A small sound classifier, trained from scratch.
Model: 4.3M parameters, arch conformer, norm rmsnorm, activation relu, moe soft.
Training: muon at rate 0.036, batches of 512, held-out accuracy 99%.
Rows from block 2, named by matrix and row number. Rows with one number belong to one neuron. Each number is 128 + 24 x the weight over its row's rms, rounded and kept within 0 to 255. All counts start at 0. After the name is the row's rms in percent of the matrix's.
# fc1: first MLP up (model.blocks.2.ff1.fc1.weight, 640x160), inputs 0-159
# fc2: first MLP down (model.blocks.2.ff1.fc2.weight, 160x640, transposed), outputs 0-159
fc1.370 071 [194 108 110 108 138 118 178 165 112  92 150 158 129 129 103  97 122 117 116  88 124 150 133 114 152  80  77  98 146 160 113 106 108 125 139 121 153 137 144 135 168 120 117 136 112 132 177 125 147  94 128  99 141 156 137 116 113 130  96 143 129 138 157 141 150 115 102 122 126 181  85 114 110 122  97  79  88 125 153 102 117 144 188 118 141  94 131 127 123 180 103 148 128  95 136 103  59 129 115 141  96 116 117 113 131 146  90 106 122 125 138 112 110 140 122 140 119 146 140 153 135 131  92 110 136 122 130 124 127  76 112 155 147 146 144 142  89 138  82 130 119 140 153 124 165 111 138 129 123  73  92 139 145 112 144 104  99 119 123 112]
fc1.371 154 [135 160 157 120 131 153 112 186 131 158 137 144 111 116  85 131  93  89 122 106 153  97 139 110 121 107 150 100 124 133 138 113 150 131 163 181 135 114 159 157 120 176  91 125 116 125 164 133 156 128 157 160 104 115 172 156 123 118 185 124 124 128 104 109 124 147 141 107 129 155 130 141 134  96 112 125 161 128 171 149 159 114 143 163 155  92 136  95 163 113 110 114 118 163 155 124 139  86 159 115 110  91 121  98 116 130 126  86 137  98  74 180 151 146 144 122 104 126 148 104 131 113 186 118 133 109 145 134 121 143 119 108 157 169 106 117 134 121 101 126 117 129 191 103 153 107 156 128 131 126 122  95 102  99 118 153 123 119 117 138]
fc1.372 074 [147 108 113  98 166 109 140 108 164  77 160  92 166 104  52 153 162  93 125  90 131 120 103 122  71 103 146 134 134  96 104 104 124 121 133 126 142 108 169 145 135 140 111 158 100 123 101 115 118 145 167 170 104 153 102 101 126 118 137 122 106 152 134 149 168 112 127 134 166 118 147 113 123 133 170 138 139  94 136 105 138 129 120  85 111 162 102 104 109 123 112 150 108 143 122 134 112 140  93 127 141 167 161 131 119 163 139 130 146  71 123 137 113 127 111  81 146 116 126 147 116 163  89 120 148 147 151 146 129 148 143 111 127  71  93 135 117 137  99 122  97  90 134 117 124 162 100 113 104 118 140 121 112  96 122 112 118 150 104  89]
fc1.373 129 [ 90 152 118 188 148 148 156 149 151 150 117 157 130 169 176 122 123 148 157  90 106 108 130 115 138 152 143 130 125 118 149 136  91 150 161 139 116 189 128 148 123 128 155 132 106 104 120 136 119 125 158 114 124 151 115 128  75 133 128 112 117 104 131 113 119 145 128 134 109 119  84 179 103 172 162 125 124 101 144 147 164 141 156  63 100 128 135 140 139 123 126 130 117 166 158 125  98  79 143 117 166  87  83 148 137 129 121 109 183 179 148 161 100 154 104 167 150 143 118 144 108 130 119 104 125 104 132 146 135 118 115 140 119 159 146 144 142 108 146 100 129 168 132  97 117 124 116 167 157 163 115 129 148  97 123 108 118  89 116 138]
fc1.374 097 [ 93  79 115 110 124 130  94 183 116 132 168  98 133 153 162 120  66  99 159 124 128 158 126 117 141 106 125 119 121 145 122  99 138 144 160 149 109  93 149 134  91 135 142 175 110 139 132 113  99 108 112 136 197  84 127 141 144 134 138 125 154  97 118 147 178 158 107 151 151  99  90 147 121 127 120 114 143 159 150 166 114 100 112  99 119 139 114 101 147 141 159 132 130 138 101 118 152 204 120 163 118 116 128 147 111 154 133 112 174 151 179 125 148  81 121 103 147 118 110 132  91 107 108 148 105 134 158 129 105 146 122 123 145 115 114 108 127 171 139 128 119 116 171 146 144 152 119  81 142 128 132 105 125 114 104 135 139 107 124 135]
fc1.375 083 [130 125 125 129 173 129 134 167  80 126 118 103 121 159 117 110 119 169 106 119 105 102  69 137 136 131  97 131  92 114 162 151 140 154 138 115 144  97 146 169 122  99 137 112 119 129 129 118  95 124 142 138  88 111 137 137 118  96 162 131  90 137  89 108 112 154 106 175 148 128 123 100 103  98  83 131  93 128 112 143 137 119 112 162 120 134 128 176  98 159 181 127  84 111 125 107 143 107 136 132 147 162 136 109 150  78 146 106 139  68 143 161 120 132 190 105 144 123  84 114 115 136 108 111 164 142 114 195 122 140 103 134 117 112 122 121 130 159 104 132 125  96 121 110 114 118  94 128  84 143 128 146 108 130 110 161 118 152 117 131]
fc1.376 125 [148 104 151 108 182 135 108 107 155 155 123 132 109 102  98 153 105 145  93 111 132 113 116 153 150 132 118 147 141 130 146 137  99 133 179 176  92 148  75 112 102 149 122 133 104 156  87 113 142 129 172 106 134 132 147 128 162 143 143 167  99 103  73 125 114 141 159 121 133 141 121 144 125 127 111 141 102 145 110  75 113 141 144 109 132 152 170 126 118 197 126 158 106  85 112 128 102  99 165  93 107 148 139 103 150 137 113 122 114 101 113 143 144 108 108  98 141 117  81 101 116 100 117 112 115 108 135 146 144 163 137 124 126 111 151 139 173 113 139 100 142 103  96 109 112 166 156 163  83 111 142 109 141  87 136 110 141 142 158 112]
fc1.377 119 [110 131 160 144 154 166 178 109  99 173 105 138 118 116 158 125 122 125 117  98 137 166  96 121 157 128  74 114 122 105 126 138 110 106 158 117 109 140 112 115 127 125  87 129 120 112 131 102 122 170 119 129 145 125 148  68 166 164 121 102 115  99 100 138 158  66 134 135 101 131 141  94 159 132 111 125 123 152 131 116 139 138 149 132 101 138 154 112  85 136 149 134 101 127  69 123 118 117 151 132 124 129 106 142  99  97 152 127 108 180 128 155 162 141 130 163 153 116 101  96 139 179 110 151 167 104 177 148 138  93 151 119 115 122 126 145 127 165  90 117 177  93  95 106 103 152 140 105 106 150 120 130 139 115 167 116 113 117 117 109]
fc1.378 124 [102 140  98 170 144 102 142 143 128 134 142 140 111 143 170 109 117 106 121 139 122 118 135 112 122 169 144  78  96 118 119 170 147 112 154 179 126 149  93 124 147 157 145 139 117 159 122 167 105 145  99 121 184 129 140 167 127 128 144 108 187 111 117  68 139 128 130 158 129 144 147 166 134 125 117 130 121 143  94  81 171 119 163 105 106 152 141 120 115 127 158 130 115 141 110 142 104 115 127  92 105 155  90 111 129 103 126 122 133 127  60 131 118 110 132 127 151  75 143 111 188 130 131 110 148 104 140 112 137 130 100 174 102 149 144 118 108  94 133 124 152 156 134 106 156 153 130 105 161 146 120 139 119  71 135 157 136  94 132 148]
fc1.379 062 [125 122 150 162 138 191 191 105 163 131 117 165 118 124 161 118 112 144 110 156  85  87 114 142 105 139 112 119 102 126 138 122 103 130 154 112 115  96 145 126 143 130 130 120 134 146 146 138 142 105 111 144 123 113 157 133 125 135 130 132 125 117 134 162 114 134 102 118 177 145 133 107 109 100 135 100 130 134  84 139 119 138 141 132 134 107 112 102 168 136 128 114 121 135 151 116 128 137  67 116 138 184 105 106 157 161 141 101 125  79 181  87 104 130 148 127 182 174 128 143 115 137 118  90 141 173 127 124 137 124 162 144 120 100 142 140 149 146 115 100  93 154 117 134 143 122 120 180 108 109  69 181 146  87 128 152 153 102 164 136]
fc1.380 110 [156 173 152 179 142 140 177 121 162 112 143  91 102 154 152  88 157 128 132  84 162 143  91 139 174 153 106 138 120 139 171  73 133 128 122 113 111 139 108 121 114 118 164 115 105 120 145  99 127 121 154 150 145 127 133 136 121 124 159 157 125 111 145 136 131 100 164  97 110 122 107  99 194  90 117 159 102 127 138 105 155 142 113 153 126  98 158 155 176  77 104 122 108 154 135 157 127 133 126 143 108 189 167 132 131 157 132 123 134 143 162 142 132 158 143 149 155 140 149 126 161 107 134 143 134  88 153 139 156 128 110 136 127  86 116 138  83 107 102 137 132 104 136 142 115 114 104 132 151  91 118 165 108 147 121 112 137 139 133  97]
fc1.381 064 [137  98 117 115 177 156 110 131 114  90  97 111 159 150 121 121 123 101 149 118  85 103 140  92 110 151  94 101 122 136 140 107 161 152 131 161 145 152 157  91 116  95 162 138  85 115 145 158 139 161 154 150 111 113 117 138 122 162  92 158  95 134 133 111 137 134 176 105 128 123 121 111 107 120 139 124  82 167 140 121 143 155  86 134 128 151 112 123 157 114 130 135 147 118 117 156 128 111  94 116 119  47  92  92 154 113 128 139 117  98 105 144  93 145 162 132 127 109  85 172 128 136 152 117 130 131 174 125 131 153 118 115 171 110 167 169  98 106 115 140 144 105 131 111  94 117 132 183 108 138 110 122 104 110 100 149 156 139 142 121]
fc1.382 053 [144 164 129 135 124 122 126 137 104 104 134 157 115 126 139 120 101 150 119  85 155 100 116 120 137 119 155 104  94  97 115 173  88 143 157 165 139 116 122 113 127 147  89 112  87 129 103 135 172 117 119 128 129 108 104  98 122 104 101  92 142  95 157 132 129 135 120 170  85 106 124 147 146 114 140 126 115 166 141 156 117 133 114 118 112  92 148  91 169 113 106 143 140 116 145 130 129 117 140 142 115  85 122 151 106 169 134 103 115 113 154 133 133 136 165 130 137 107 135 138 127 139 121  71 173 141  89 146 153 109 149  95 103 149 132 119 107 135  94 125 103 184 120 130 144 133 152 140 150 167 145 144  85 143 106  58  98 104  92  55]
fc1.383 122 [110 138 145 108  77 114 172 148 138 150 159 133 135 150 141  97 128 110 140 130  95 124 130 143  99 134 119  97 174 151 153  84 138 147 145 108 129 187 118 120 127 106  92 149  97 161  85 118 149 119 137 104 148  93  81 125 102 106 126 111 144 153 176 152 168 151 132 121 115  78 159 150 156 122 114 104 146  82 133  77 134 158 158 158 139 148 146 127  75 132 103 132 141 118 120  90 135 132 104 132 125 158 125 114 117 151 154 161 124 118 136 154 150 120 164 112 133 140 140 151  84 108 106 152 117 137 124 108 119 168 136 104 134 169 120 156 119 161 164 150 125 168  95 105 123 136 105 146 120 147 129  92 124 128 145 104  99 121  71 138]
fc1.384 088 [ 88 113 150 165 153 185 139 141 117 105 150  89 122 125 138 132  99 112 128 151 122 188 131  86 134 103 151 105 149 140 144 138 111 108  97 115 116 114 142 148 110 104 134 101 112 158 136 137 143 139 126 180 103 149 118 106 156 137 109  86 171 100 114 126 108 129 118  87 136 136 129 117 149  97 157 167 136 127 100 103 121 129  91  85 119  84 120 123 155 149 118 102 173 127 115 108 124 105 142 117 130 149 168 144 131  91  95 109 158 155 153 106 159 114 106  97 142 132 155 127 148 118  84 132 108 168 120 152 180 108 132 107 141  86 154  87 118 131 150 133 114 159 128 139  99 101 159  97 151  96 136 150 108 139 153 115  94 145 116 175]
fc1.385 052 [ 91 138 135 164 139 127 107  94 159 158 147  96 116 131 135 153 150  85 109 118 153 156 147 182 124 145 165 156 126 166 113 146 144 145 118 107 132 163 105 137 139 148  98 158 158 119 134 113 131  95 133 150  92  98 105 152 141 154  85 116 127 121 100 141 146 110  54 149 122 192 120 151 128 142 108 138 117 118 181 110 146 120 129 123 127 155 105 110 135 114 105 112 150 144  84 111 112 158 106 144 104 140 135 151 163 111 143 106 123  95 122 161 114 173 128 134 144 120 139 127 124 160 192  73 117 117 128 110 144  74 131 151 132 125 118 147 127 124 141 122 116 122 110 141 114 156  96 158 122  99 143 103 101  96 125 146  88 119  80 127]
fc1.386 088 [176  83 141 118 105 114 145 105 118 108 129 108 132 184 148 135 129 110 131 155 120 118 123 116  96 127 153 104 138 164 126  94 133 117 111 124 107 130 116 139 105 121 133 103 183 105 131 151 148  97  79 113 143 127 147 161 130 140 120 151  78 128 109  87 141 154 149 128  96 110 146 149 132 109 113 115 142 118 105 119 128 153 138 141 161 123 116 108 100 108 101 149 146 138 148 116 124 117 103 114 179 177 188 152 111 131 128 140 119 120 153  81  84 130  83 132 129 127 141 109 148 158 141 140 110  85 132  71 128 123 137 189 116 127  83 107  87 117 158  87 119 114 101  80 114  94 116 134 136 141 120 135 104 114 139 152 100  98  88 160]
fc1.387 069 [132 120 114 127 138  91 154 122 110  97 120 148 133  91 139 104  99 113  94 107 101 100 140 169 162 129  77 116 171 113 141 142 124 141 158 142  78 114 124 174 101 159 133 156 110 127 123 110 149 152 149 148 125 121 162 159 138 145 168  95 131 111 106 129 133 142 147  83 137 143 154 140 171 127 111 141 114 124 139 150  87 127 155 145 118 132 138 133 159 168 100 108  76 138 103 122 106  77 142 122 122  87 124 133 108 131 105 127 138 107 166 148  98 122 104 138 165  87 174 152 100 141 104 161 114 114 149  73  93 111 136  99 111  95 126 129 131 133  78 153 146 130  77 122  99 105 121 119 106 125  92 144 119 110 158 148 148  96 142 150]
fc1.388 092 [ 82 161  75 144 147 157  97 131 112 113 152 171 147 131 146 148 113 157 118 145 179 157 132  80 132 163 171  90  91 133  97 150 130 106 122 139 121  94 118 117 136 121 109 103 157 116 116  92 106 108 174 101 145 121 108 135 146 143 128 120 116  98 173 133 136 159 121 131 132 150  98 113 124 184 147 160 161  91  96 148  77 134 147 107 105 149 130 103 110 102 106 108  99 117 130 150 134 132 149 146  69 150 150 127 121 161  85 109  89 119 132 135 145 135  83 120 141 122 131 131 120 116 101 109 116 137 115 131 100 111 110 130  94 131 125 183 115 115 139 188 135 104 168 108 125 166 136 119 150 145 110 119 156 114 151 150 128 124 142 139]
fc1.390 086 [145 127 129 160 155 160  89 129 115 111 155 138 172 112 136 114 149 129 137  93 130 136 147 141  67 141 104 162 146 114 140 103 142 138 108 162 160 134 165  66 140 139 135 141 154 102  95 172 148  97 115 122 106 122 125 164  95 124  94  94 150 142 133  75 137 168 121  98 146 158 141  71 146 141 153 113 115 154 138 125 125 137  94 125 112 152 148 132 160 131 140 125 120 114 108 175 107 173 104 131 120 117 102 117 148 121 132 121  94 125 136 135 141 109 146 135  78 109 151 130 136 148 141 120 194 175 121 109 139  89 152  97  94 143 107 167 111 126  87 144 113 117 106 112 132 149 167 137  95 128 145 140 128 135 116 177 143 134 113 102]
fc1.391 061 [129 141  88 126 110 105 109 125 145 151 103  90 144 129 119 120 154  76 111 118 104 168 143 110 148 101 140 121  88 158 131 122 129 144 125  72 109  80 154 140 152  95 148 140  97 107 108 119 124 125 142 154 107 150 179 145 133 104 155 115 118 138 131 179 128 145 137 103  91 118 157 125 112 141 143 116 161  99  92 142 113 142 109 121 132 120  96 176 193 124 123 149 102 109 124 169 134 110 125 139 107 144 138 109  96 125 119 142 114 102 108 150 181 109 133  83 119 127 148  85 114 110  63 131 140 151 150 124 130 124 120 154 115 114  92 143  87  95 155 188 139 123 132  96 126 147 113 169 143 142 162 110 105 128 139 111 110 141 168 127]
fc1.392 112 [130 132 121 103  86 112  93 146  92 172 105 140 121 122 102 139 173 133 105 118 131 106 118 123 120  81  95 116 121 143 135 121 153 185 130  82 108 136 141 138 139 126 130 112 122 137  99 149 125 111 104 108 140 136  97 141 114 158 104 118 122 149 122  85 124 133 142 118 143 143 139 131 137 152 163 135 106 103 127 176 130 114 158 198 139 101  94 175 120 136 139 160 167  81 111  87 150 184 169 114 151 102 166 169 135 110 121 139 117 112 150  90 112 153 130 116 117 122 161 162 139 101 161 139 142 120 113 152  90  91 154  88 133 137 126 116 114 131 121 134 135 172 139 109  80 104  97  90 130 135 140 103  89 128 156 130 111 131 149  99]
fc2.370 066 [110 101 106 120  97 153 150 169  72 131 132 128 113 116  99 123 169 159 160 111 124 168 164 132 131 130 131 116 145 157 122 123 111 128 138 138 127 107 140 120  63  92 141 123 116 143 120 194 133 115 114 185 141 132  73  80  97 119 135 138 105 154 143 132 146 100 123 139 112  95 122 152 124 121 127 124 119 122 152 165 111 150 128 176 149 123 107 142 125 158 161 163 116 128 153 120 126 121 132 126 100 151 162 136  85 131 143 162 183 160 115  47 146 134 125 122 152 148 141 116 156 145 148 118 138 105 112 116 126 142 105 137 116 124 130 115 142 141 181 191 156 153 126 126 103 173 126 139 113 138 124 116 131 152 140 126 136 108  83 136]
fc2.371 135 [123 146 151  89 138 134 116 145 151  83 124 149 138 124 107 164  93 144  96 113 133  56 147 140 152  97 139 126 133 174 142 119 117 126 101 130  98 114 156 131 140 123 131  62 129 141 134 105  98 156 156 105 168 190 148 102 130 127 143 143 104 117 151 174 114  99 134 138 106 110 139 127 109 104 167 132 122 145 134 161 104 126 165 105 101 126 148 126 137 167 174 145 134 121 139 136 141 143 124 112 114  95 175 127 132 111 133 137  61 121 171 117 108 148  85 112 169 117 137 118 154 170 146 105  98  91 173 152 131 137 111 120 119 139 129  84 133 135 160 146 132 159 137 150 140 149 156 125 118 127  95  91 146 141 118 154 111 146 136  99]
fc2.372 068 [167 132 147 107 117 121 145  89 112 123 159 122 135 125 117 119 135 121 126 111 172 161 170 172 135  60 165 135 148 117 131 164 114 125 154 178 114 122 120 134 100 143 126 144 152 128 108 117 144 101 121 122 122 167 112 132 138 150 154 125 124 118 123 105 102 121 128 117 118 103 117 148 120 157 161  95 111 120  97 122  96 172 139 130 129 210 142 160  99 147 133 127 132 149 101 131 123 152 159  84 119 161 113 134 154  98 134 138 119 109 106  99 167 147 175 116 102 151 137 103 134 117 137 138 177 133 116 109 130 142 145 133 160 161 167 121 163 121 136 145  72 114 133  72 156  85 112 142 165 127 140 118 152 138 154 104 107 168 124  90]
fc2.373 127 [104 138 152 125 113 124 198 129 142 165 108 117 158 112  81 114 123 135 130 148 106  91 141  87 143 167 131 154 124  71 101 133 154 146 124 127  97 154 168 145 160 101 138  91 100 127 138 115 127 149 144 137 179 161 126 132 130  85 127 169 125 109 166 101 117  74 136 116 139 132 143 126 103 117 168 137 155 156 128 147 143 143 152 121  96 127 138 167 104 114 119 102 163 140 124 152 127 121 136 156 104 127 118 126  86 129 111 143 146 110 149 158  90  99 114 128  68 140 172 142 150 154 153 124 118 165  97 105 165 115 106 120 132 107 116  81 138 162 146 134  85 147 142 109 126 137 181 104 117 140 110 146 127 142 146 153 130 127  98 110]
fc2.374 093 [111 152  79 131 133 127 144 164 165 132  96 141 124 129 117 119 129 127  81 141 125 167 153 170 139 148 118 129 144 132 173 138  86 133 119 145 180 113 148  71 146 103 120 111 133 135 163  85  99 114 124 126 122 128 165 195 123 139 142 139 160 130 145 131 132 142 132 127 143 131 137  98 176 169 111 119 134 113 140 132 119 132 107 155 149 140 126 171 112 116 144 109 153 169 153 151 140 137 148 158 132 108 136 129 145 148 136 119 136  95 101 120 178 160 114 113 135 145 157  97 117 156 160 132 168 110 139 164 142 135 154 187 154 127 134 121 113  82 150 131  83 138 134 125 157  83 128 175  99  98 127 149 107  97 146 108 120  84 113 159]
fc2.375 070 [ 87 122 120 152 144 129  79 129 137 127 122 112 136 116 140 103 104  94 116 142 109 128  90 144 114 123 134 127 126 163 110 148  94 105 161  95 120 110 146 172 140 121 113 126 132 122 143 114  53 174 112 100 131  97 141 147 141 124 131 155 129 152 154  77 124 130 163  85 146 133 131 211 137  74 145 157 142 161 107  88 100  99 131 143 138 148 137 143 117 145 152 166 151 134 144 153 145 135 123 140 170 103 123  79 156 140 115 139 162 151 161 105 139 115 127 120 136 102 130 139 159 119  91 154  84 130 141 136 128 135 130 118 111 157 148 135 151 151 162 151  90 136  78 100 130 152 108 127 126 133 140 101 136  75 148 154 154 128 130 151]
fc2.376 121 [127 152 180  77 144 136 144 151 149  87 115 153 111 124 179 140 114 109 101 133 169 149 154 113 126  94 127 127 121 133 131 141 100 117 117  99 138 147 105 127  97 143 126 116 115  98  99 107 149 134 123 122 126 101 120 134 165 143 170 145 123 153 157 183 132 120  98 111 103 156 183 163 134 107 128 138 164 106 119 142 131 137 171 188 121 141 123 123 140 108 130 140 161 149  71 119  84 115 143 126 131 133 135 142 129 150 100 156 113 103 126 135 164 110  98 135 134  87 146 170  70 104 173 142 167  92 118 143 150 114  94 108 134 139 150 106 134 116 134 139 131 139 167 158 117 103 149 106 145 185 142 135 151 126 136  82 107 147 141 139]
fc2.377 104 [102 116 154 104 169 115 176 130 110 112 146 148 119 167 141 138 129 119  99 146 149 127 115 121 114  83 151 128 126 133 151 124 137 118  68 101 152  70 112 141 135 150 100 147 120 132 149 155 115  80 101 160 131 126 132  76 148  99 104 105 136 110 127 196 116 111 108 121 100 117 135 143 135 123 156 126 157 118 141 148 104 160 157  74 109 155 108 130  79 156 109 100 148 129 113 152 118  81  57  99 117 140 129 122 110 108 160 150 155 133 100 166 103 139  84 143 123 135 124 143  89 103  84 117 128  86 137 117 163  87 121 130 130  90 146  98 123 118 124 109 160 111 119 123 107 129 153 141 123 132 157 136 134 120 110 124 161 144 135 138]
fc2.378 114 [120 117 139 121 102 154 159 197 137 111 206 138 135 121  64 113 153 131  95 120  84 183 121 120 154 108 159 136 130 125 114 131 126 126 110 166 121 166 142 152 136 157 132 120 108 152  83 151 160 146 127 102 101 137 119 154 158 111 114  92 120 124 155 160 108  94 113 140 154 152 139 114 120 124 119 147 163  92 109 137 120 128 125 164 106 133 123 127 130 150 132 145 129 155 116  99 125 150 141 150  93 120  93  96 136 128 138  78 164  77 144 160 148 146 146 157 122 122 148 136 147 146 132 123 145 163 153 114 123 125 108 133  90 100 150  70 151 180  88 118 147 162 125 140 157 101  95 127 134 120 118 157 128  99 128 105 134 129 140 115]
fc2.379 059 [174  95 101 150 154  93 104 102 132 134 139 149 127 146 176 109 146 121 128 136  99 119 142  82 143 108 148 149 180 113 142  84 147 124 153 143 139 125 114  80 144  99 143 122 107  82 111 107 136 101  85 125 121 153  99 120 136 116 101 136 170 130 113  91 174 160 127 109 179 159 102 122 107 130 151 124 137 153 138 106 126 152 139 135 136 130 123  98 119 116 123 114 106 127 113 130 125  92 144 130 161  68 138 164 151 112 159 122 133 131 144  89 128 159 134  92 121 105 135 144  85 162 131 115 100 102 130  74 136 132 161 127 146 134 111  81 107 156 110 154 134 166  97 123 119 147 191 120 139 135 124  83 154 146 127 103 139  88 129 127]
fc2.380 110 [107 143 123 119  95 165 114 109 170 127  89 171 138 112 178 100 164 128  81  92 152  52 114 134 138 144 135 146 151 157 114 121 107 143 144 170 130 105 124 111 165 130 141 175  86 107 126 103 134 117 135 122 117 103 153  95 122 123 164 127 131  92 139 123 150 139 107 136 112 196 127 117  93 140 155 114 122 153 129 127 120 107  96 124 152 107 165 139 143 150 123 133 146 193 125 105 125 125 106 105 100 163 194 119 128 133 129 116 127  97  71  98 118 138 131 159 110  74 137 108 108 114 134 130 162 127 140 149 146 167 124 134  99 112 144 136 128 137 132  99 164 145 140  86 129 116 154 158 122 140 142 129 129 101 126 126 111 133 135 140]
fc2.381 070 [137 141 136 145 164 124 158 122 140 137 142 149  98 104 138 140 139 152 126 116 111 116 126 143 127 136 128  96 134 136 109 111 164 141 121 101 110 142 134 124 125 155 132 123 162 133 124 123 185  63 128 136 129 114 136 121  93 145 105 127 167 167 160 108 166  56 102 142 143 123 145  76 149  85 165 135 110 106 136 131  97 151 160 156 152  96 125 112 126 119  97 168 180 140 120 133 159 132 204 149 139 114 158 118 129 111 160 105 113 124 100 163 164 107 121 154 126 134 132 108 107 123 167 125  91  95 163 156 164 103 163 143 163 135 115 112 145 140 111 138 136 101 148 103  99 143 120 105 142 144 157 134 124 113 123 168 110  78 152 132]
fc2.382 059 [ 99 129 143 129 131 128  84  85 129 132  97  81 159  80 163 128 118 155 158 152  84 130 114 123 114 116 104 139 130 138 146 151 122 123 165 120 138 125 113 128 142 106 157 118  95 173 108 129 125 154  98 161  85  92 122 150 116 146 175 138 101 121 136 137 133 103  88 111 115  97 130 120 116 101 205 142 139  88 148 118 122 135 109 142 126 152 111 128 160 153 147  88 106 101 111  92 115 127  91 152 143 121 116 100 103 121 152 101 139 147 119  94 155 132  93 164 124  91 154 145 123 138 104 143 151 147 102 156 125 124  98 151 155 144 129 124 131 115 160 106  92 136 107 142 162 107 130 138 151 105 136  61 114 133 134 196  95 135 130 122]
fc2.383 131 [162 127 120 122 158 115 188 144 135 130 111 102 144 159  82 139 142 133  91 152 140 148 129 151  73 165 157 181 145 127 115 147 113 150  73 138 111 112 127 147  97 101 138 102 166 157 130 104 127 119 128 140 135 152 110 102 115 143 139 145 132 121  53 123 155 174 153 119 133  86  92 128 164  90 147 117  94 167 133 119 158 129 134 130 115 114 123 136 112 129 152 104 142 121 146 160 158 135 142  95 100 114 118 104 103 108 124 158 149 156 145  92  92 100 161 127 116 131 123  98 120 136 112  93 118 116 130 134 116 158 138 144 100 148 158 129 184 135 136 155 121 133 125 145 144 148 127  95 124 152  88 137 129 176 123 111 100 113  68 141]
fc2.384 101 [155 119 150 110  82 120 145 142 113 159 149 119  91 107  99  97 113 134 132 165 144 110 120 141 152 173 100 174 111 148 151 101 126 110 115 150 135 112 143  96  93 110 127 117  93 122 136  87 136 130  95 138 140  99 135 129 108 106 181 109 112 123 188 122  95  96  98 163 145 143 148 125 138 111 124 124 144 132 140 155  93 106 122 102 140 133 109 112 156 143  83  95  98 191 164 109 112 115 137  91  92 125 127  98 118 158 145 121 119 105 170 129 101 136 149  87 107 131 135 119 109 127  85 113 146 145 141 154  98 118 136 125 123 162 129  99 148  90 163 136 100 167 127 119 152 131 103 126  89 142 114 178 119  83 122 116 123 165 157 103]
fc2.385 059 [151  99 114 126 140 128 136  97 128 136 138 190 195 142 103 125  98 134 133 105 159 132 120 122 125 125 122 132 133 122 154 122 145 163  96 167 121 130 144  89 141 115 124 125 132  87 180 116 138 126 140 161 143 154 125 140 168 133 138 104 151 157 102 123 170 139 139 130 133 129 140  98 117 108 147 120 133 172 145 129 116 167 100 115 111  95 153 107 123 123 163 122 117 118 143 146 137 119 136 128 144 157 107  69 119 106 156 116  40 122 157 123 120  84 139 141 138 159 122 156 112  96 174  95 127 130 150 135 139 180  96 163 133 107 141 101 119 136 122 132  98 121  68 130 131 122 117 170 181 113 138 143 135 133 151 114 150 168 168 127]
fc2.386 085 [157  93 162 145 122 127 141 111  95 110 132 101 135 150  61 167 135 174 171 127 111 146 136 162 110 167 155 170 129 121 105 155 132 159 131 126 141 101 154 111 123 132 130 163 111 148  97 130 136 137 153  98 110 133 175 169 150 119 175 159 119 166 142 108 121 173 131 131  97 178 112 108 143 139 161 153 114 144 131 144 118 137 108 121 137  99 126 154 124 159 151 117 143 152 167 121 109 145 176 136  85 164 116 119 111 159 124 146 123 128 117 179 122 128 152 124 155 124 158 165 135 104 128 148 114 139 164  83 109 145 149 145 127 131 145 124 149 148 144 125 165 124 104 127 133 182 178 118 161 102 119 144 128 157  93 105 112 114 152 116]
fc2.387 057 [126 125 136 104 122 180 102  91 102 184 146 143 128  90 135 154 132 130  89 130 124  93 134 124 143 101 144 179 145 109 150  86 138 154 105 189 177 128 124 122 166 116 106 117 148 138 104 116 142  74 136 114 115 165 102 132 153 133 135 119 115 131 172 155 142  96 136  87 130 119 127 117 146 145 112 118 137 158 148 110 100 129 123 169 171  83 136 157  90 110  93 133 167  98 126 136 119 142 121 127 108 171 137 147  91 123 122 137  89 110 101 121 156 170 115  95 141 153 162 143 130 126 110 160 129 179 131 152 148 148 134 140 128 139 128 143 122 134 149 140 145 150 142 124 171 137 137 137  95 137 184  94 166 105 120  92 136 125 122 145]
fc2.388 095 [134  97 118 125 165 140 103  77 131 109 151  98 126 129 134 111 167 134 159 133 167 169 129 116 105 130 104 124 160 125 159 147 106 109 175 103 110 146 131  95 108 145 145 165 110  87 143 136 180 126 114 136 149 133 167  86  72 107  80 105 130 142 100 106  98 128 111 108  82 152 168 133 169 131 135 115 172 141 152 125 120 147 123 126 138 152 102 164 104 137 148 120 128  82 164 145 160  89 133 138 160 137 119 139 132 138 115 150 111 167 122 134 173 112 136 101 119 148 146 134 147 132 113 141 135 116 133 133 150 131 121 156 189  92 127 115 106 152  83 145 147  94 101 103 125 129 144 131 124 145 135 129 114 184 107 117 142 167 158 108]
fc2.390 070 [135 157  99 115 135 115  97 168 139 149 158  99 128 141 151 111 126 154 129 109 152  96 133 117 142 122 143  95 193 114 174 136  96 147 182 155 110 130 116 122 142 140 125 116 112 116  96 137 150  72 158  99 131 170 190 150 143  98 110 142 102 136 141 113 142 108 118 159  87 104 161 152 160 123 147 115 150 102 105 118 147 138 155 138 159 115 113 110 106  81 121 144 105 147 125 109 135 114 109 113 106 153  95  90 142 118 117 136 106 141 108 138  82 105  78  89 151 126  92 128 135 161 122 119 139 132 163 130 135 153  86 126 126  91 128 100 125 109 172 125 144 144 131 131 181 165 130 113  97 138 117 105 101  93 135 136 137 162  93 130]
fc2.391 072 [ 60  81 134 123 119 121 127 110 152 159 122 129 107  92 126 151 127 168 138 154  91 102 112 159 130 112 139 146  93 128 131 157 142 123 121  93 108 121 155 135 111 112 132 103 170  97 130 111 127 124 122 117 133 105 125 114 120 171 128 103 148 123  98 135 119 124  91 125 130 156 160  93 140 145 101 107  96 168 130  99 113  58 103 102 141 127 146 146 140 123 111 144  96 119 157 133  93 118 173 149 102 128 129 107 170 110 103 151 131 136 121 153  80 185 170 112 104 201 106  73 113 142 127 137 128 129 176 118 117 131 129 143 120 135  96 138 127 138 124  99 154 105 143 142 162 128  93 105 108 103 101 114 173 130 125  95 137 128 114 114]
fc2.392 113 [124 148 107 128 100  74 135 164  78  97 136 119  93 123  99 134 118 157 138 128 105 122  78 141  97 152 163  87 121 120 110 128 126 145 135  74  99 152 144 119  99 105 117 139 177 157 123 121  95 122 138 139  92  82 159 140 127 126 132 110 100 153  91 108 142 125 101 125 136  89 119 107 138  99 146 136 101 114 137 124 122 140 124 140 144 125 118 127 202 147 147 135  65 126 175  84 121 158 102 102 125 128 135 119 115 118 145 109 106 146 104 109 106 140  78 134  91 142 122 168 121 126 149 147 136 138 148  96 122 148  98 119 175 152 149 139 141 136 139 113 107 118  88 139 144 161 118 136 158 102  72 128 123  99 124 115 153 142  97 156]